A small self-supervised image encoder, trained from scratch.
Model: 32-pixel images, arch convnext_v2, norm layernorm, num experts 16, patch size [2, 2].
Training: soap at rate 0.0013, 14900 steps, batches of 512.
Rows from expert 12 of block 9, named by matrix and row number. Rows with one number belong to one neuron. Each number is 50 + 12 x the weight over its row's rms, rounded and kept within 0 to 99. All counts start at 0. After the name is the row's rms in percent of the matrix's.
# up: expert up (model.blocks.9.mlp.up, 16x80x320), inputs 0-159
# down: expert down (model.blocks.9.mlp.down, 16x320x80, transposed), outputs 0-159
up.25 099:42 51 34 54 48 50 49 68 49 39 37 49 57 61 58 48 56 60 47 51 50 62 58 66 71 58 41 62 55 56 44 56 25 61 37 42 25 33 57 44 31 67 32 63 52 37 73 34 45 37 39 36 54 41 43 40 58 44 56 38 49 68 35 43 36 40 48 54 51 72 60 59 52 48 44 51 55 77 38 47 24 74 47 38 56 56 61 78 52 32 46 26 54 52 57 65 54 75 50 84 26 34 45 37 48 48 71 47 43 45 62 62 19 45 42 55 76 68 42 45 65 46 50 49 53 61 55 55 51 40 34 46 56 55 44 52 50 49 61 55 39 52 63 51 32 49 72 58 70 26 38 25 49 46 63 37 40 31 62 55
up.26 103:51 68 63 27 42 45 52 34 72 59 54 25 55 49 45 59 35 32 35 54 57 54 57 65 46 51 44 57 41 54 43 53 52 40 64 59 37 73 54 37 38 33 47 54 60 37 27 44 30 56 46 58 60 39 52 63 53 52 59 79 28 65 55 55 65 45 52 52 47 56 39 54 55 56 76 46 56 59 35 45 58 25 46 49 55 55 48 42 47 44 59 67 67 44 53 53 39 46 36 38 43 45 39 63 53 59 55 71 09 48 54 58 42 58 60 64 49 57 36 50 34 50 30 66 53 76 39 53 58 66 59 55 50 44 45 44 44 72 60 41 39 39 47 30 35 65 53 74 33 53 68 53 39 63 53 43 45 60 62 28
up.27 108:42 63 45 58 53 27 31 38 57 26 55 30 41 49 48 47 53 59 34 66 43 48 43 57 56 43 39 35 67 53 59 61 65 34 32 44 56 52 35 42 52 52 51 50 71 67 40 45 67 53 50 40 71 41 37 48 49 60 61 61 65 44 51 59 46 35 28 25 36 79 37 45 51 42 39 68 18 60 40 50 43 30 38 54 31 56 64 63 61 31 42 53 60 59 49 72 28 63 41 35 44 47 55 57 43 40 55 47 41 39 43 46 44 66 25 44 60 45 56 51 53 50 62 44 43 52 28 44 64 38 52 59 57 71 52 58 58 30 57 47 67 59 75 67 42 30 49 70 25 60 44 49 48 59 45 44 49 69 43 39
up.28 101:35 65 51 48 67 91 52 57 43 74 32 37 49 53 45 36 48 60 53 55 70 61 47 43 52 56 44 44 62 79 69 48 58 35 49 56 45 63 63 44 33 36 32 52 36 41 52 36 52 54 66 60 63 52 62 53 63 53 44 10 55 56 48 11 43 45 76 59 43 49 41 60 39 51 48 81 59 42 46 53 49 20 49 61 51 59 54 40 28 23 66 40 56 30 38 67 37 49 54 66 42 33 51 47 56 77 48 47 66 46 28 63 61 44 45 49 36 47 40 64 50 56 42 37 44 50 41 38 41 69 46 39 51 45 49 42 38 53 39 31 49 40 65 46 40 60 49 41 39 55 48 65 56 44 54 56 47 63 62 68
up.29 101:53 36 53 44 36 64 55 71 49 58 46 64 48 61 39 39 38 47 65 59 33 47 32 49 43 41 42 68 47 40 45 52 54 58 36 58 46 43 32 50 54 38 51 60 30 24 55 43 36 54 37 61 53 48 40 57 28 60 57 60 47 57 39 32 62 51 46 37 32 67 48 41 53 48 58 50 69 50 53 51 54 41 30 41 46 66 66 64 67 42 39 31 62 43 27 54 46 53 41 48 31 48 63 57 49 42 34 62 57 51 35 36 58 69 49 45 27 66 41 68 52 53 42 62 57 66 69 49 25 16 57 41 65 61 54 35 51 73 61 50 67 35 61 61 63 58 33 32 62 41 51 40 47 45 43 49 52 55 55 45
up.30 099:51 51 53 66 59 63 57 78 29 45 40 79 72 68 57 40 58 79 51 37 46 49 71 46 52 53 34 76 54 30 37 53 45 44 41 66 58 33 49 69 41 60 41 43 47 34 73 55 62 61 48 46 57 44 62 59 52 56 57 48 67 55 59 40 80 66 60 29 66 55 54 33 60 53 58 35 55 39 65 75 32 47 69 41 74 55 45 37 33 50 57 38 53 46 61 43 51 37 60 52 50 65 42 38 31 43 48 59 64 47 46 67 56 48 58 40 45 29 40 54 37 36 57 35 51 35 42 69 51 46 46 61 21 60 38 63 27 69 54 39 56 49 48 56 27 46 56 38 58 51 36 43 45 48 70 55 37 34 57 35
up.31 105:44 63 57 60 53 37 54 57 35 43 45 55 54 48 52 63 43 58 44 44 55 49 41 37 53 33 57 58 64 40 60 33 49 45 46 59 37 51 40 20 57 61 66 48 56 33 50 52 73 46 39 57 58 36 47 48 55 46 51 37 58 44 52 64 41 50 58 66 39 48 24 40 59 57 52 18 37 41 49 59 40 37 21 50 43 39 51 38 62 43 38 64 42 31 34 35 49 41 53 34 52 57 69 58 21 41 56 72 47 57 56 35 54 76 51 58 75 65 37 52 30 77 50 27 43 45 60 34 59 56 45 50 43 39 68 47 64 71 38 41 68 62 27 47 57 44 60 57 53 50 33 59 55 58 46 56 52 57 66 37
up.32 097:50 31 52 49 39 43 63 55 73 47 53 54 22 36 59 29 62 45 45 59 16 69 47 31 48 55 42 59 55 63 49 48 62 28 46 54 35 39 55 34 52 55 72 12 65 46 39 57 51 69 39 54 61 32 44 55 30 62 42 57 28 42 54 36 41 45 53 41 53 64 46 61 51 30 69 54 39 49 33 46 47 62 45 50 49 46 54 38 49 44 52 56 83 55 64 54 57 77 44 48 41 57 57 41 57 45 63 48 44 46 53 50 42 56 51 46 43 68 37 35 40 56 56 51 74 45 56 50 59 57 63 45 58 64 38 55 21 66 44 32 63 55 46 46 67 51 45 42 42 43 45 43 43 19 48 52 59 47 37 72
up.33 101:38 50 28 48 67 43 43 54 50 57 48 54 25 68 52 43 39 44 62 53 71 71 49 66 50 57 60 33 48 27 50 39 42 44 49 55 82 58 54 56 63 56 63 32 43 50 39 27 56 40 48 44 65 44 55 50 52 50 60 36 66 48 47 38 68 37 48 71 42 39 66 41 63 58 54 60 22 48 57 66 41 67 53 50 55 48 57 51 29 51 47 35 63 48 42 45 61 33 51 42 65 48 51 43 39 53 61 70 66 61 56 60 54 38 48 39 40 53 68 65 37 46 41 57 68 73 53 45 51 45 55 58 50 39 62 49 60 52 64 55 32 58 27 35 45 67 46 19 36 30 40 60 32 45 56 34 60 34 57 57
up.34 104:67 63 49 59 61 39 51 51 67 60 53 45 55 51 39 25 52 73 43 34 59 34 46 45 50 46 38 64 49 45 34 52 62 37 56 73 58 61 76 60 37 46 48 30 35 57 46 57 49 55 39 49 58 74 55 47 45 39 61 51 66 29 47 62 36 50 36 39 65 73 69 68 56 37 62 58 34 50 57 44 35 37 44 58 52 35 36 80 53 51 45 42 48 39 40 44 40 65 49 60 28 53 59 48 67 72 47 57 57 50 44 61 45 68 72 42 47 61 65 46 42 54 18 46 57 49 32 52 37 51 69 49 44 75 29 37 36 56 33 57 52 29 62 32 52 59 48 42 50 54 38 49 48 51 32 36 41 56 56 46
up.35 092:32 40 41 39 57 47 74 34 57 54 48 35 41 64 17 63 36 40 49 65 44 52 36 45 48 38 41 45 59 35 35 39 64 54 43 55 42 49 41 45 45 51 44 46 60 36 28 57 49 58 38 69 50 36 44 70 47 57 41 40 75 44 80 49 52 66 45 48 53 29 44 42 47 56 49 70 47 74 48 24 61 34 51 57 32 43 68 51 30 53 39 40 69 59 79 46 57 44 47 46 66 50 56 63 54 51 42 43 58 58 23 42 54 50 39 55 56 68 53 32 41 74 59 49 52 76 58 57 58 47 59 27 66 64 47 45 54 29 28 50 58 51 39 63 64 56 50 34 59 60 56 52 51 41 49 50 38 38 44 45
up.36 099:51 38 59 53 47 45 58 50 70 33 66 60 50 68 56 36 56 48 43 38 42 48 47 65 54 53 42 67 42 30 59 56 57 62 37 55 40 65 46 44 37 63 31 56 74 37 51 26 70 43 70 50 36 51 41 64 41 49 58 50 32 28 81 47 48 51 44 55 07 43 48 50 61 46 33 70 59 51 52 54 36 44 47 43 41 70 21 41 60 67 34 52 51 40 27 39 60 45 38 49 61 47 47 64 73 56 50 44 58 38 41 55 68 43 59 38 66 66 61 37 55 36 63 44 35 58 60 62 70 23 70 28 49 52 48 76 57 67 63 61 44 39 41 45 61 54 41 50 50 59 20 52 51 56 50 40 37 50 36 37
up.37 104:49 53 39 55 22 64 73 25 60 62 49 45 49 38 48 35 61 52 59 70 49 43 46 56 36 41 35 46 65 28 61 48 62 63 62 30 50 42 45 33 55 48 38 45 46 40 43 25 49 65 53 51 63 70 41 59 46 70 44 42 51 57 50 63 49 55 42 48 67 44 63 54 54 53 57 41 44 58 73 47 47 74 53 37 61 58 37 48 38 63 61 48 45 44 31 51 75 44 46 49 28 42 48 44 23 77 49 49 58 49 51 47 60 31 58 59 52 48 65 54 48 71 57 41 44 41 38 56 47 52 46 33 62 47 42 61 39 53 54 59 50 41 50 55 44 54 53 53 40 41 62 51 61 54 27 31 60 69 44 55
up.38 099:35 43 50 42 96 51 40 66 57 56 43 60 52 52 49 56 58 68 46 39 47 39 48 36 61 38 57 70 48 58 52 50 53 41 41 32 43 43 71 53 30 59 54 59 64 45 37 39 15 56 34 28 34 62 33 44 58 50 54 49 49 64 50 32 38 46 69 56 48 44 66 69 46 54 38 42 37 60 58 42 40 63 28 66 58 64 48 51 50 45 56 54 46 40 47 47 62 68 50 52 51 52 44 50 41 48 38 62 48 56 47 25 58 44 44 58 71 18 38 45 43 48 47 40 73 79 45 23 40 47 51 48 55 55 43 43 54 55 43 54 38 54 59 35 21 58 54 41 46 26 62 53 47 40 48 65 46 70 65 47
up.39 094:70 61 47 34 50 62 69 57 58 67 44 34 43 46 44 45 23 42 61 60 68 50 49 73 41 49 34 59 47 35 59 53 32 56 51 54 70 48 27 50 67 64 50 44 36 64 40 43 41 55 32 49 40 56 44 48 38 55 41 35 27 53 47 40 61 45 46 44 30 33 27 39 48 56 70 58 68 46 56 69 39 67 26 71 81 48 56 61 51 52 42 49 55 64 40 65 57 42 46 44 27 47 69 52 76 81 41 47 59 56 60 52 57 21 54 34 60 42 39 52 52 68 80 63 47 60 61 51 45 62 37 55 39 36 24 37 48 45 54 66 59 52 51 59 48 74 39 63 40 56 46 45 47 63 46 53 39 48 56 31
up.40 099:36 59 50 69 37 58 58 38 75 56 63 36 32 26 59 55 35 50 49 49 45 31 49 50 34 38 74 28 49 52 67 66 54 56 41 77 52 47 57 74 63 41 48 51 54 25 68 63 59 48 35 43 55 28 27 65 64 45 42 55 45 42 50 20 68 60 52 53 31 69 40 50 35 33 28 33 65 38 34 66 60 54 65 51 34 49 44 50 52 50 53 47 54 39 62 55 47 55 51 44 48 39 61 41 43 40 60 61 27 38 49 41 55 57 39 63 59 29 45 64 62 41 53 65 37 40 52 59 47 45 56 61 30 47 56 22 50 27 33 59 60 52 33 64 60 45 52 42 51 47 53 61 50 45 43 54 54 52 56 53
up.41 098:29 33 53 41 51 57 50 54 36 35 37 38 51 47 54 48 28 53 63 60 41 50 42 55 67 54 40 36 40 37 38 56 62 46 46 38 48 56 59 55 41 46 52 06 45 63 57 44 50 63 54 49 56 47 31 58 35 46 47 48 49 58 23 60 39 52 48 59 65 50 45 44 51 58 52 49 64 25 39 39 50 55 64 53 34 43 42 65 65 50 24 78 44 54 40 74 36 41 45 48 49 43 44 53 20 34 37 73 49 43 58 51 50 36 63 59 57 30 62 40 56 45 48 53 57 59 45 65 35 41 55 39 37 51 46 27 46 38 66 52 59 43 62 48 46 50 53 36 66 57 66 52 67 42 61 72 55 35 32 70
up.42 106:17 57 31 62 49 38 47 63 57 57 56 46 52 52 52 41 47 28 38 38 38 63 49 29 49 57 45 54 54 52 39 78 75 45 44 33 38 65 45 67 68 62 69 65 40 47 57 60 52 40 61 46 30 65 57 43 63 51 32 74 55 36 40 71 53 48 48 41 43 43 57 52 48 53 55 61 58 52 39 57 68 53 44 58 66 57 44 52 61 33 20 38 60 47 29 50 41 41 62 31 66 42 40 47 43 36 68 64 69 38 46 68 62 53 45 74 63 51 23 52 36 52 48 50 72 44 35 59 42 51 49 45 64 39 43 45 70 72 54 39 61 54 41 32 43 50 27 52 40 50 53 47 29 44 43 48 35 55 40 46
up.43 095:73 52 54 53 52 42 34 43 45 63 44 58 48 51 55 44 62 37 50 47 47 58 87 57 51 48 51 35 42 73 52 57 43 55 66 48 43 56 52 32 32 41 44 44 84 34 47 46 46 51 34 35 25 41 42 49 53 29 52 38 47 57 48 38 59 45 45 61 52 57 54 52 73 42 52 36 67 62 32 44 61 67 46 44 45 47 51 63 50 54 57 36 35 61 57 38 38 57 48 46 30 57 46 58 42 31 52 54 68 53 70 40 47 54 29 59 44 37 51 51 56 49 42 38 32 56 51 23 49 34 36 63 39 63 58 58 54 30 44 58 38 54 74 45 45 46 46 51 69 55 36 51 48 55 48 36 38 54 54 55
up.44 097:29 55 42 36 43 29 51 45 47 44 72 40 41 37 66 52 59 53 39 47 46 61 48 29 46 46 48 38 27 62 34 58 49 62 38 56 54 53 66 61 58 45 34 65 61 62 30 48 39 52 51 55 56 43 55 47 50 62 47 56 54 43 61 54 52 32 50 52 30 52 54 52 63 58 56 35 52 51 66 60 44 34 55 54 62 46 45 17 64 54 60 57 43 47 79 55 45 37 55 29 70 74 47 48 46 67 62 54 63 60 60 42 48 30 24 34 45 73 47 44 57 51 61 52 35 30 57 43 38 73 37 42 57 54 48 47 59 45 40 35 43 68 40 78 50 63 45 57 34 99 60 57 46 67 42 43 48 61 51 48
up.45 098:63 64 44 59 22 25 26 37 44 41 58 48 33 54 44 48 55 43 62 59 53 38 35 56 45 59 70 55 55 60 23 56 58 71 42 50 56 77 47 64 49 47 50 48 52 45 66 42 56 60 45 42 74 47 52 48 48 45 54 33 62 40 64 45 27 59 43 44 47 57 56 45 34 50 50 27 55 50 55 41 54 63 62 34 58 57 40 44 74 44 65 62 40 53 40 71 62 61 36 59 42 45 50 44 47 60 50 57 49 48 45 57 50 39 40 65 57 62 36 50 60 36 39 57 55 49 32 38 58 47 80 86 68 49 30 47 55 38 44 58 48 57 57 59 51 50 56 54 49 50 46 46 51 45 49 57 42 52 39 46
up.46 105:81 63 50 62 47 54 73 56 60 57 32 61 32 79 51 59 39 83 49 46 54 42 54 45 46 56 60 51 73 44 46 48 60 60 40 58 41 76 34 26 46 50 58 50 34 38 49 53 42 66 54 57 26 70 59 61 50 49 59 42 52 42 47 58 41 33 48 62 42 51 48 56 47 50 40 46 53 36 70 54 52 65 40 45 38 54 49 41 47 45 76 61 56 43 38 62 55 64 37 38 40 60 45 46 36 52 42 57 55 55 36 38 62 52 40 51 59 39 52 52 54 44 54 38 65 47 42 39 42 45 39 55 47 55 85 68 36 57 33 45 45 50 56 49 46 63 24 50 67 36 42 29 44 41 35 59 42 51 54 40
down.25 100:45 30 49 57 41 52 66 31 57 69 47 40 44 49 43 51 54 60 19 31 62 50 50 35 34 38 69 61 47 58 34 50 39 67 46 30 58 51 34 53 45 70 64 64 57 36 59 65 45 73 54 47 64 51 37 63 07 62 52 44 51 51 40 51 45 53 64 55 44 39 39 55 63 50 24 45 44 48 64 43 25 56 59 48 49 56 61 31 51 65 61 33 46 36 56 70 40 32 65 26 31 54 40 52 74 38 66 62 44 53 55 53 39 53 58 65 69 61 39 77 45 59 45 55 42 34 68 79 44 48 69 49 40 55 47 41 36 49 65 40 39 38 46 31 46 29 32 44 43 59 53 67 50 45 66 48 40 52 64 47
down.26 104:44 34 63 33 29 85 33 41 61 43 52 59 59 72 56 53 38 52 51 39 47 56 45 46 48 40 47 47 46 42 77 52 34 50 35 50 67 47 35 42 68 50 45 59 52 73 76 55 54 48 60 64 55 56 55 55 43 35 44 26 67 67 58 61 54 62 61 56 36 33 40 64 57 25 20 60 50 43 41 62 49 45 74 73 69 60 24 56 31 46 52 48 58 56 58 46 57 50 47 47 45 54 54 35 30 63 52 65 53 26 40 66 35 65 52 64 43 49 25 46 52 26 44 57 50 43 23 39 58 38 55 44 57 40 50 54 37 61 42 45 42 35 35 62 34 48 40 49 60 68 52 35 64 26 46 64 42 49 58 58
down.27 102:47 50 39 54 45 34 51 38 55 40 61 53 36 61 53 58 46 40 57 50 41 52 45 23 64 72 49 70 52 38 29 73 68 59 33 36 70 44 46 58 59 64 36 37 39 35 44 58 66 66 36 43 51 26 25 40 43 53 42 52 30 51 59 37 61 49 61 31 62 58 51 34 53 36 38 70 47 55 52 58 55 52 65 32 47 23 59 33 48 30 46 41 53 38 64 35 39 48 50 62 44 65 30 43 42 50 45 44 43 47 60 61 35 44 23 50 58 71 35 42 43 38 35 78 60 48 51 53 48 43 74 41 59 30 58 33 39 50 33 52 61 53 43 46 53 32 49 48 62 57 39 40 44 47 55 37 67 54 55 52
down.28 107:32 49 35 55 43 58 68 31 38 40 45 56 67 43 78 56 53 66 58 57 66 48 38 64 54 47 49 57 62 66 52 71 39 53 54 27 43 48 49 49 64 73 49 45 41 41 39 45 49 75 55 53 51 69 52 65 49 59 74 61 56 58 40 44 50 77 67 59 30 53 48 34 39 30 34 59 35 35 50 45 36 36 73 38 45 57 28 61 44 60 35 65 43 41 54 56 72 58 14 36 57 50 55 44 40 57 64 66 22 55 47 55 56 34 55 72 55 36 69 71 46 45 45 56 55 47 54 53 45 45 31 67 58 49 41 40 65 50 55 46 47 46 51 49 45 41 45 47 48 47 62 38 51 35 43 98 24 47 56 33
down.29 103:58 46 48 58 45 58 61 40 39 47 46 69 73 29 28 48 67 64 38 54 57 55 27 70 54 62 30 28 54 41 52 49 44 40 52 46 53 49 63 53 39 38 51 29 51 41 40 65 55 43 56 55 66 54 67 47 59 45 40 44 42 50 57 59 46 49 64 42 51 43 48 59 41 52 52 39 43 69 43 65 70 62 49 25 48 35 67 67 65 61 72 27 52 60 46 70 58 45 33 42 54 45 39 60 41 22 55 24 54 50 55 31 51 64 36 36 47 29 24 54 59 53 18 67 41 69 51 51 34 67 49 54 47 58 55 47 50 53 46 47 28 49 67 40 44 49 18 48 41 44 19 74 38 52 42 58 65 54 55 33
down.30 100:64 44 34 55 49 29 48 43 36 44 56 50 67 39 47 58 56 68 58 70 50 55 57 45 57 43 54 52 34 57 43 49 85 47 68 63 35 50 46 47 57 54 52 44 42 38 32 20 53 70 46 69 34 61 28 48 64 50 50 27 58 44 59 61 51 28 48 55 64 34 38 57 31 56 34 45 54 55 45 36 42 51 49 65 48 46 39 67 53 40 58 40 51 54 49 51 26 57 50 42 60 72 56 69 20 57 40 52 52 46 61 50 46 48 44 15 49 59 61 51 45 38 63 64 33 77 39 53 38 68 43 67 32 37 55 57 40 45 33 45 50 68 34 40 67 65 47 53 71 50 44 65 52 66 55 50 62 28 35 61
down.31 102:40 60 53 52 49 49 42 44 50 47 36 27 53 49 42 73 56 64 64 58 46 54 38 39 61 73 33 62 55 69 52 48 44 43 53 49 60 51 67 60 32 43 34 36 38 54 58 36 53 55 55 37 40 75 50 41 45 54 42 63 46 34 52 57 57 62 68 35 30 65 46 55 61 42 58 48 63 62 49 49 40 53 55 35 23 50 48 72 51 48 63 56 46 23 63 38 55 54 48 64 51 66 57 49 33 67 73 34 56 45 27 68 54 29 40 45 46 47 35 40 44 59 37 47 39 42 30 26 36 37 55 66 54 49 39 70 45 31 43 54 68 46 61 69 53 46 69 50 53 48 57 53 53 43 63 42 42 29 43 48
down.32 100:56 57 53 54 33 38 53 34 58 42 40 48 67 42 52 55 61 51 49 43 33 76 38 55 43 60 44 47 46 48 13 63 59 32 57 57 39 43 30 54 50 54 57 59 60 28 41 38 46 40 38 56 57 37 29 36 51 38 48 62 59 36 49 46 53 68 42 43 53 53 46 58 43 71 39 38 39 57 67 47 37 41 35 55 62 55 49 51 46 73 55 38 55 35 55 51 55 44 26 58 61 25 47 52 49 43 30 47 68 38 59 52 30 67 60 69 72 53 79 81 50 53 60 54 50 43 41 43 87 62 60 65 58 77 53 67 29 49 64 49 65 49 62 23 51 32 58 33 40 54 58 62 60 34 63 44 25 53 63 60
down.33 103:51 65 43 55 24 52 47 53 50 58 46 49 63 33 61 42 50 43 28 30 42 43 28 69 73 61 53 54 73 54 55 53 67 55 50 52 55 66 37 59 36 64 68 40 54 34 27 60 55 35 66 48 58 62 44 59 50 57 42 49 32 63 50 45 37 51 53 72 62 52 69 60 67 50 37 41 73 52 48 61 50 46 51 61 50 46 64 53 48 59 39 58 55 49 32 53 48 60 52 35 26 54 39 69 74 62 41 57 54 57 68 58 35 62 58 31 59 38 69 61 58 46 44 59 56 48 60 43 53 62 62 65 73 62 70 54 53 46 32 44 49 54 45 39 62 61 56 60 29 66 63 49 57 40 38 42 52 71 75 53
down.34 099:59 58 44 56 91 42 35 43 61 60 35 39 37 58 60 35 27 57 44 50 44 67 60 52 46 59 50 47 67 46 30 60 59 56 39 59 36 38 50 43 44 53 53 53 53 23 52 58 52 32 76 34 63 48 52 71 54 47 55 52 60 45 38 45 65 18 50 50 46 47 46 43 66 45 38 50 52 51 47 35 38 45 56 41 36 53 63 57 33 46 41 28 36 28 50 50 59 27 83 44 42 39 44 43 45 32 58 27 78 56 30 47 49 51 45 37 40 62 46 55 70 40 64 47 62 32 39 64 26 43 34 49 39 32 69 47 43 33 54 43 47 44 47 62 51 58 53 35 39 50 63 51 57 44 71 46 40 51 33 58
down.35 094:55 54 50 40 47 39 56 59 59 46 50 55 41 39 38 51 52 31 45 63 59 37 56 62 43 46 28 66 53 55 55 60 34 44 58 55 49 56 43 56 53 48 44 75 52 59 52 42 41 56 47 72 64 37 37 12 44 50 53 60 59 37 29 46 35 57 54 44 40 43 54 43 60 59 72 61 57 56 63 10 53 44 55 37 44 61 57 74 37 68 56 46 43 61 56 51 64 71 60 59 62 35 55 55 52 50 35 28 67 57 46 57 63 31 34 51 37 41 54 49 24 34 33 37 47 82 52 37 49 57 62 41 38 48 46 36 47 59 77 33 56 65 75 37 44 62 26 58 51 48 13 32 34 35 48 42 56 57 31 57
down.36 108:49 43 46 28 70 54 37 60 34 36 61 47 50 27 41 37 47 38 74 57 59 44 58 75 36 62 45 48 52 47 35 48 43 53 58 32 53 46 36 54 46 43 25 72 43 54 53 63 33 54 46 48 42 34 50 31 36 47 55 54 45 37 55 43 33 44 49 55 48 38 52 22 23 51 45 47 49 54 42 68 48 46 42 56 46 40 37 44 36 43 46 57 51 63 47 54 39 50 34 22 44 48 40 44 59 34 46 67 47 73 45 61 49 30 47 37 54 46 53 48 44 56 40 50 39 44 59 49 40 72 56 65 39 44 52 42 61 46 45 33 75 49 37 58 59 47 50 51 35 46 22 20 68 63 54 55 60 57 56 59
down.37 101:58 54 60 58 50 49 29 48 41 38 49 47 44 55 42 48 46 46 57 63 64 51 42 42 29 41 54 37 37 63 40 52 62 53 59 55 52 61 36 43 49 45 65 68 47 52 79 71 42 43 37 40 30 42 50 43 41 48 41 46 39 50 65 57 51 52 53 35 47 66 58 52 55 52 70 47 48 42 51 58 50 49 57 66 60 39 53 81 57 27 58 85 67 45 55 39 55 70 52 62 50 28 54 42 66 52 58 49 43 47 54 32 37 67 49 70 35 52 54 47 50 77 52 58 74 45 40 43 55 74 54 53 73 51 20 58 58 75 38 47 39 57 58 68 40 51 45 36 67 37 53 65 58 55 37 48 36 55 52 57
down.38 095:48 42 52 42 56 70 71 61 30 49 39 65 41 53 59 64 34 56 40 54 40 49 64 51 35 29 66 55 62 27 59 37 46 59 37 54 49 55 59 28 61 51 52 75 51 54 34 63 65 58 36 66 53 53 38 35 63 46 44 49 39 54 80 45 45 50 57 55 64 55 77 30 32 43 64 56 59 34 35 31 42 68 36 58 57 52 53 41 69 65 47 55 65 37 64 43 49 39 43 41 44 58 61 40 66 39 55 50 38 53 37 52 65 71 38 52 46 34 51 79 38 33 51 40 46 59 54 54 35 43 64 34 58 69 40 46 49 39 36 46 63 40 59 45 43 58 46 52 53 40 60 52 50 51 40 78 40 50 48 30
down.39 099:50 46 55 30 54 42 54 39 52 27 44 37 53 67 62 46 66 55 47 62 51 40 62 58 53 61 47 58 18 41 71 56 47 49 63 50 54 52 57 43 49 39 53 60 49 58 46 60 95 53 55 40 77 51 66 54 46 57 49 50 44 48 65 37 36 51 44 31 50 31 31 34 65 48 55 47 55 33 60 49 24 58 54 41 73 46 55 40 48 58 50 65 51 60 65 50 55 64 40 50 35 39 66 51 52 52 31 55 39 50 40 46 63 30 49 43 57 55 52 48 34 78 51 37 49 58 42 39 46 42 53 51 33 62 43 54 42 31 45 49 56 42 14 45 29 53 77 18 53 33 63 46 43 59 27 51 57 62 54 59
down.40 099:49 57 57 51 62 42 57 55 51 52 43 57 73 42 36 43 73 62 75 54 48 71 40 45 44 34 59 44 72 33 48 48 49 36 64 46 37 63 40 52 58 65 55 66 55 48 43 60 29 28 55 54 62 56 34 37 64 54 44 36 27 53 22 45 59 62 44 33 68 29 35 45 49 60 68 24 68 58 42 49 52 63 27 30 44 55 41 54 62 33 40 53 71 45 56 50 52 61 54 47 60 48 55 50 53 51 57 45 56 45 60 46 50 48 52 70 50 48 41 38 42 51 56 62 55 56 38 55 58 51 58 63 35 55 37 79 53 23 56 46 35 38 61 46 56 48 57 61 53 77 33 43 50 32 47 47 67 49 52 38
down.41 095:59 75 55 44 52 47 52 67 61 46 59 52 30 64 43 70 41 57 42 64 39 66 50 53 37 39 75 41 68 72 58 64 41 54 49 47 53 59 55 46 42 38 49 49 55 48 60 56 53 49 71 33 50 48 60 45 49 35 55 76 48 49 42 45 38 61 45 58 55 68 48 47 64 49 40 68 48 51 47 47 55 39 49 66 49 46 38 45 57 51 47 56 62 39 37 47 62 41 26 65 43 43 63 72 44 55 74 33 68 46 24 36 36 35 50 54 45 51 42 45 39 43 45 66 55 32 45 35 49 41 64 17 53 64 45 40 58 56 49 62 56 49 53 28 55 38 55 62 45 45 37 57 27 66 33 36 42 54 52 43
down.42 098:46 48 45 53 52 35 35 70 26 58 26 53 67 43 69 42 15 51 69 55 56 57 57 63 38 61 42 41 62 60 64 58 32 54 46 54 20 35 50 71 40 65 66 40 63 61 57 41 69 30 23 50 51 62 54 53 54 53 55 58 56 62 41 31 54 28 51 54 41 49 54 43 52 38 43 33 63 61 55 44 52 41 46 36 30 39 45 70 30 36 36 45 39 65 47 54 42 50 47 51 73 59 28 51 55 45 46 53 46 40 46 50 55 43 50 67 43 46 53 48 53 59 48 29 75 62 38 56 51 46 28 61 48 54 43 43 43 46 46 47 41 75 74 51 52 75 45 51 50 29 39 60 58 38 58 17 49 56 33 52
down.43 104:43 61 46 37 60 66 32 48 63 42 50 37 67 47 51 54 33 61 40 58 47 26 47 64 64 37 45 68 40 50 50 52 30 50 39 56 58 58 56 41 69 38 41 42 27 62 53 34 43 22 62 23 63 38 45 62 72 52 56 43 44 48 65 43 64 72 43 49 38 51 45 60 61 35 52 63 59 46 62 32 35 65 46 63 70 46 48 63 49 67 43 58 52 74 54 40 40 54 53 42 52 60 34 73 35 59 46 56 34 58 47 51 77 28 73 47 60 42 30 40 63 52 45 33 44 36 44 59 37 52 43 69 54 51 46 43 49 53 68 34 60 48 60 63 83 42 56 48 41 35 57 55 70 31 47 47 42 30 49 46
down.44 098:38 44 48 55 46 41 61 35 51 63 50 45 26 38 46 46 52 44 51 53 57 47 43 51 29 49 67 45 67 46 62 45 73 58 25 50 30 41 35 64 64 49 53 59 36 57 66 50 43 42 49 70 44 56 66 56 45 57 37 53 47 53 22 85 50 51 71 47 51 57 44 44 30 45 51 54 31 55 46 34 32 42 20 50 67 55 41 45 66 30 33 44 31 52 43 46 41 52 42 66 47 46 45 60 50 20 57 37 53 29 53 39 75 51 52 67 70 44 55 44 42 60 61 42 45 41 67 48 45 41 53 49 45 47 45 30 54 63 46 27 71 54 53 55 69 42 64 47 40 41 59 64 56 35 48 49 41 50 48 50
down.45 097:55 58 32 44 74 39 60 69 49 54 47 35 40 42 49 49 63 68 36 54 36 46 68 79 50 54 44 57 43 55 76 46 50 51 57 42 58 67 54 55 45 41 35 56 68 45 47 30 58 41 48 39 40 66 48 56 48 45 54 51 30 29 55 52 53 48 45 48 83 18 24 50 67 44 63 59 55 24 35 50 48 41 41 53 41 88 55 44 21 54 60 55 45 35 41 47 46 42 44 49 47 58 55 61 61 55 57 67 28 40 30 65 52 51 13 56 48 40 48 68 61 60 34 43 41 47 46 83 49 35 47 60 32 53 51 42 66 59 51 42 66 64 47 59 42 46 35 54 54 47 53 65 67 42 56 39 36 64 57 53
down.46 105:54 61 63 57 45 36 58 53 41 46 43 46 56 41 55 34 47 51 61 50 45 69 53 62 40 43 30 54 77 40 47 68 80 32 28 21 45 69 31 56 67 36 50 39 49 57 42 51 51 54 61 58 49 38 62 53 46 66 59 57 49 68 29 68 56 39 48 40 39 59 35 63 42 76 35 44 45 70 55 51 57 24 19 54 46 55 52 58 69 54 44 69 64 58 31 47 42 48 54 65 43 47 56 62 53 57 44 59 48 43 58 55 59 42 76 56 66 63 42 64 64 38 36 36 51 45 63 70 37 59 52 54 51 65 52 56 32 58 62 47 49 45 50 30 40 47 85 51 62 44 48 44 51 38 51 46 38 59 61 53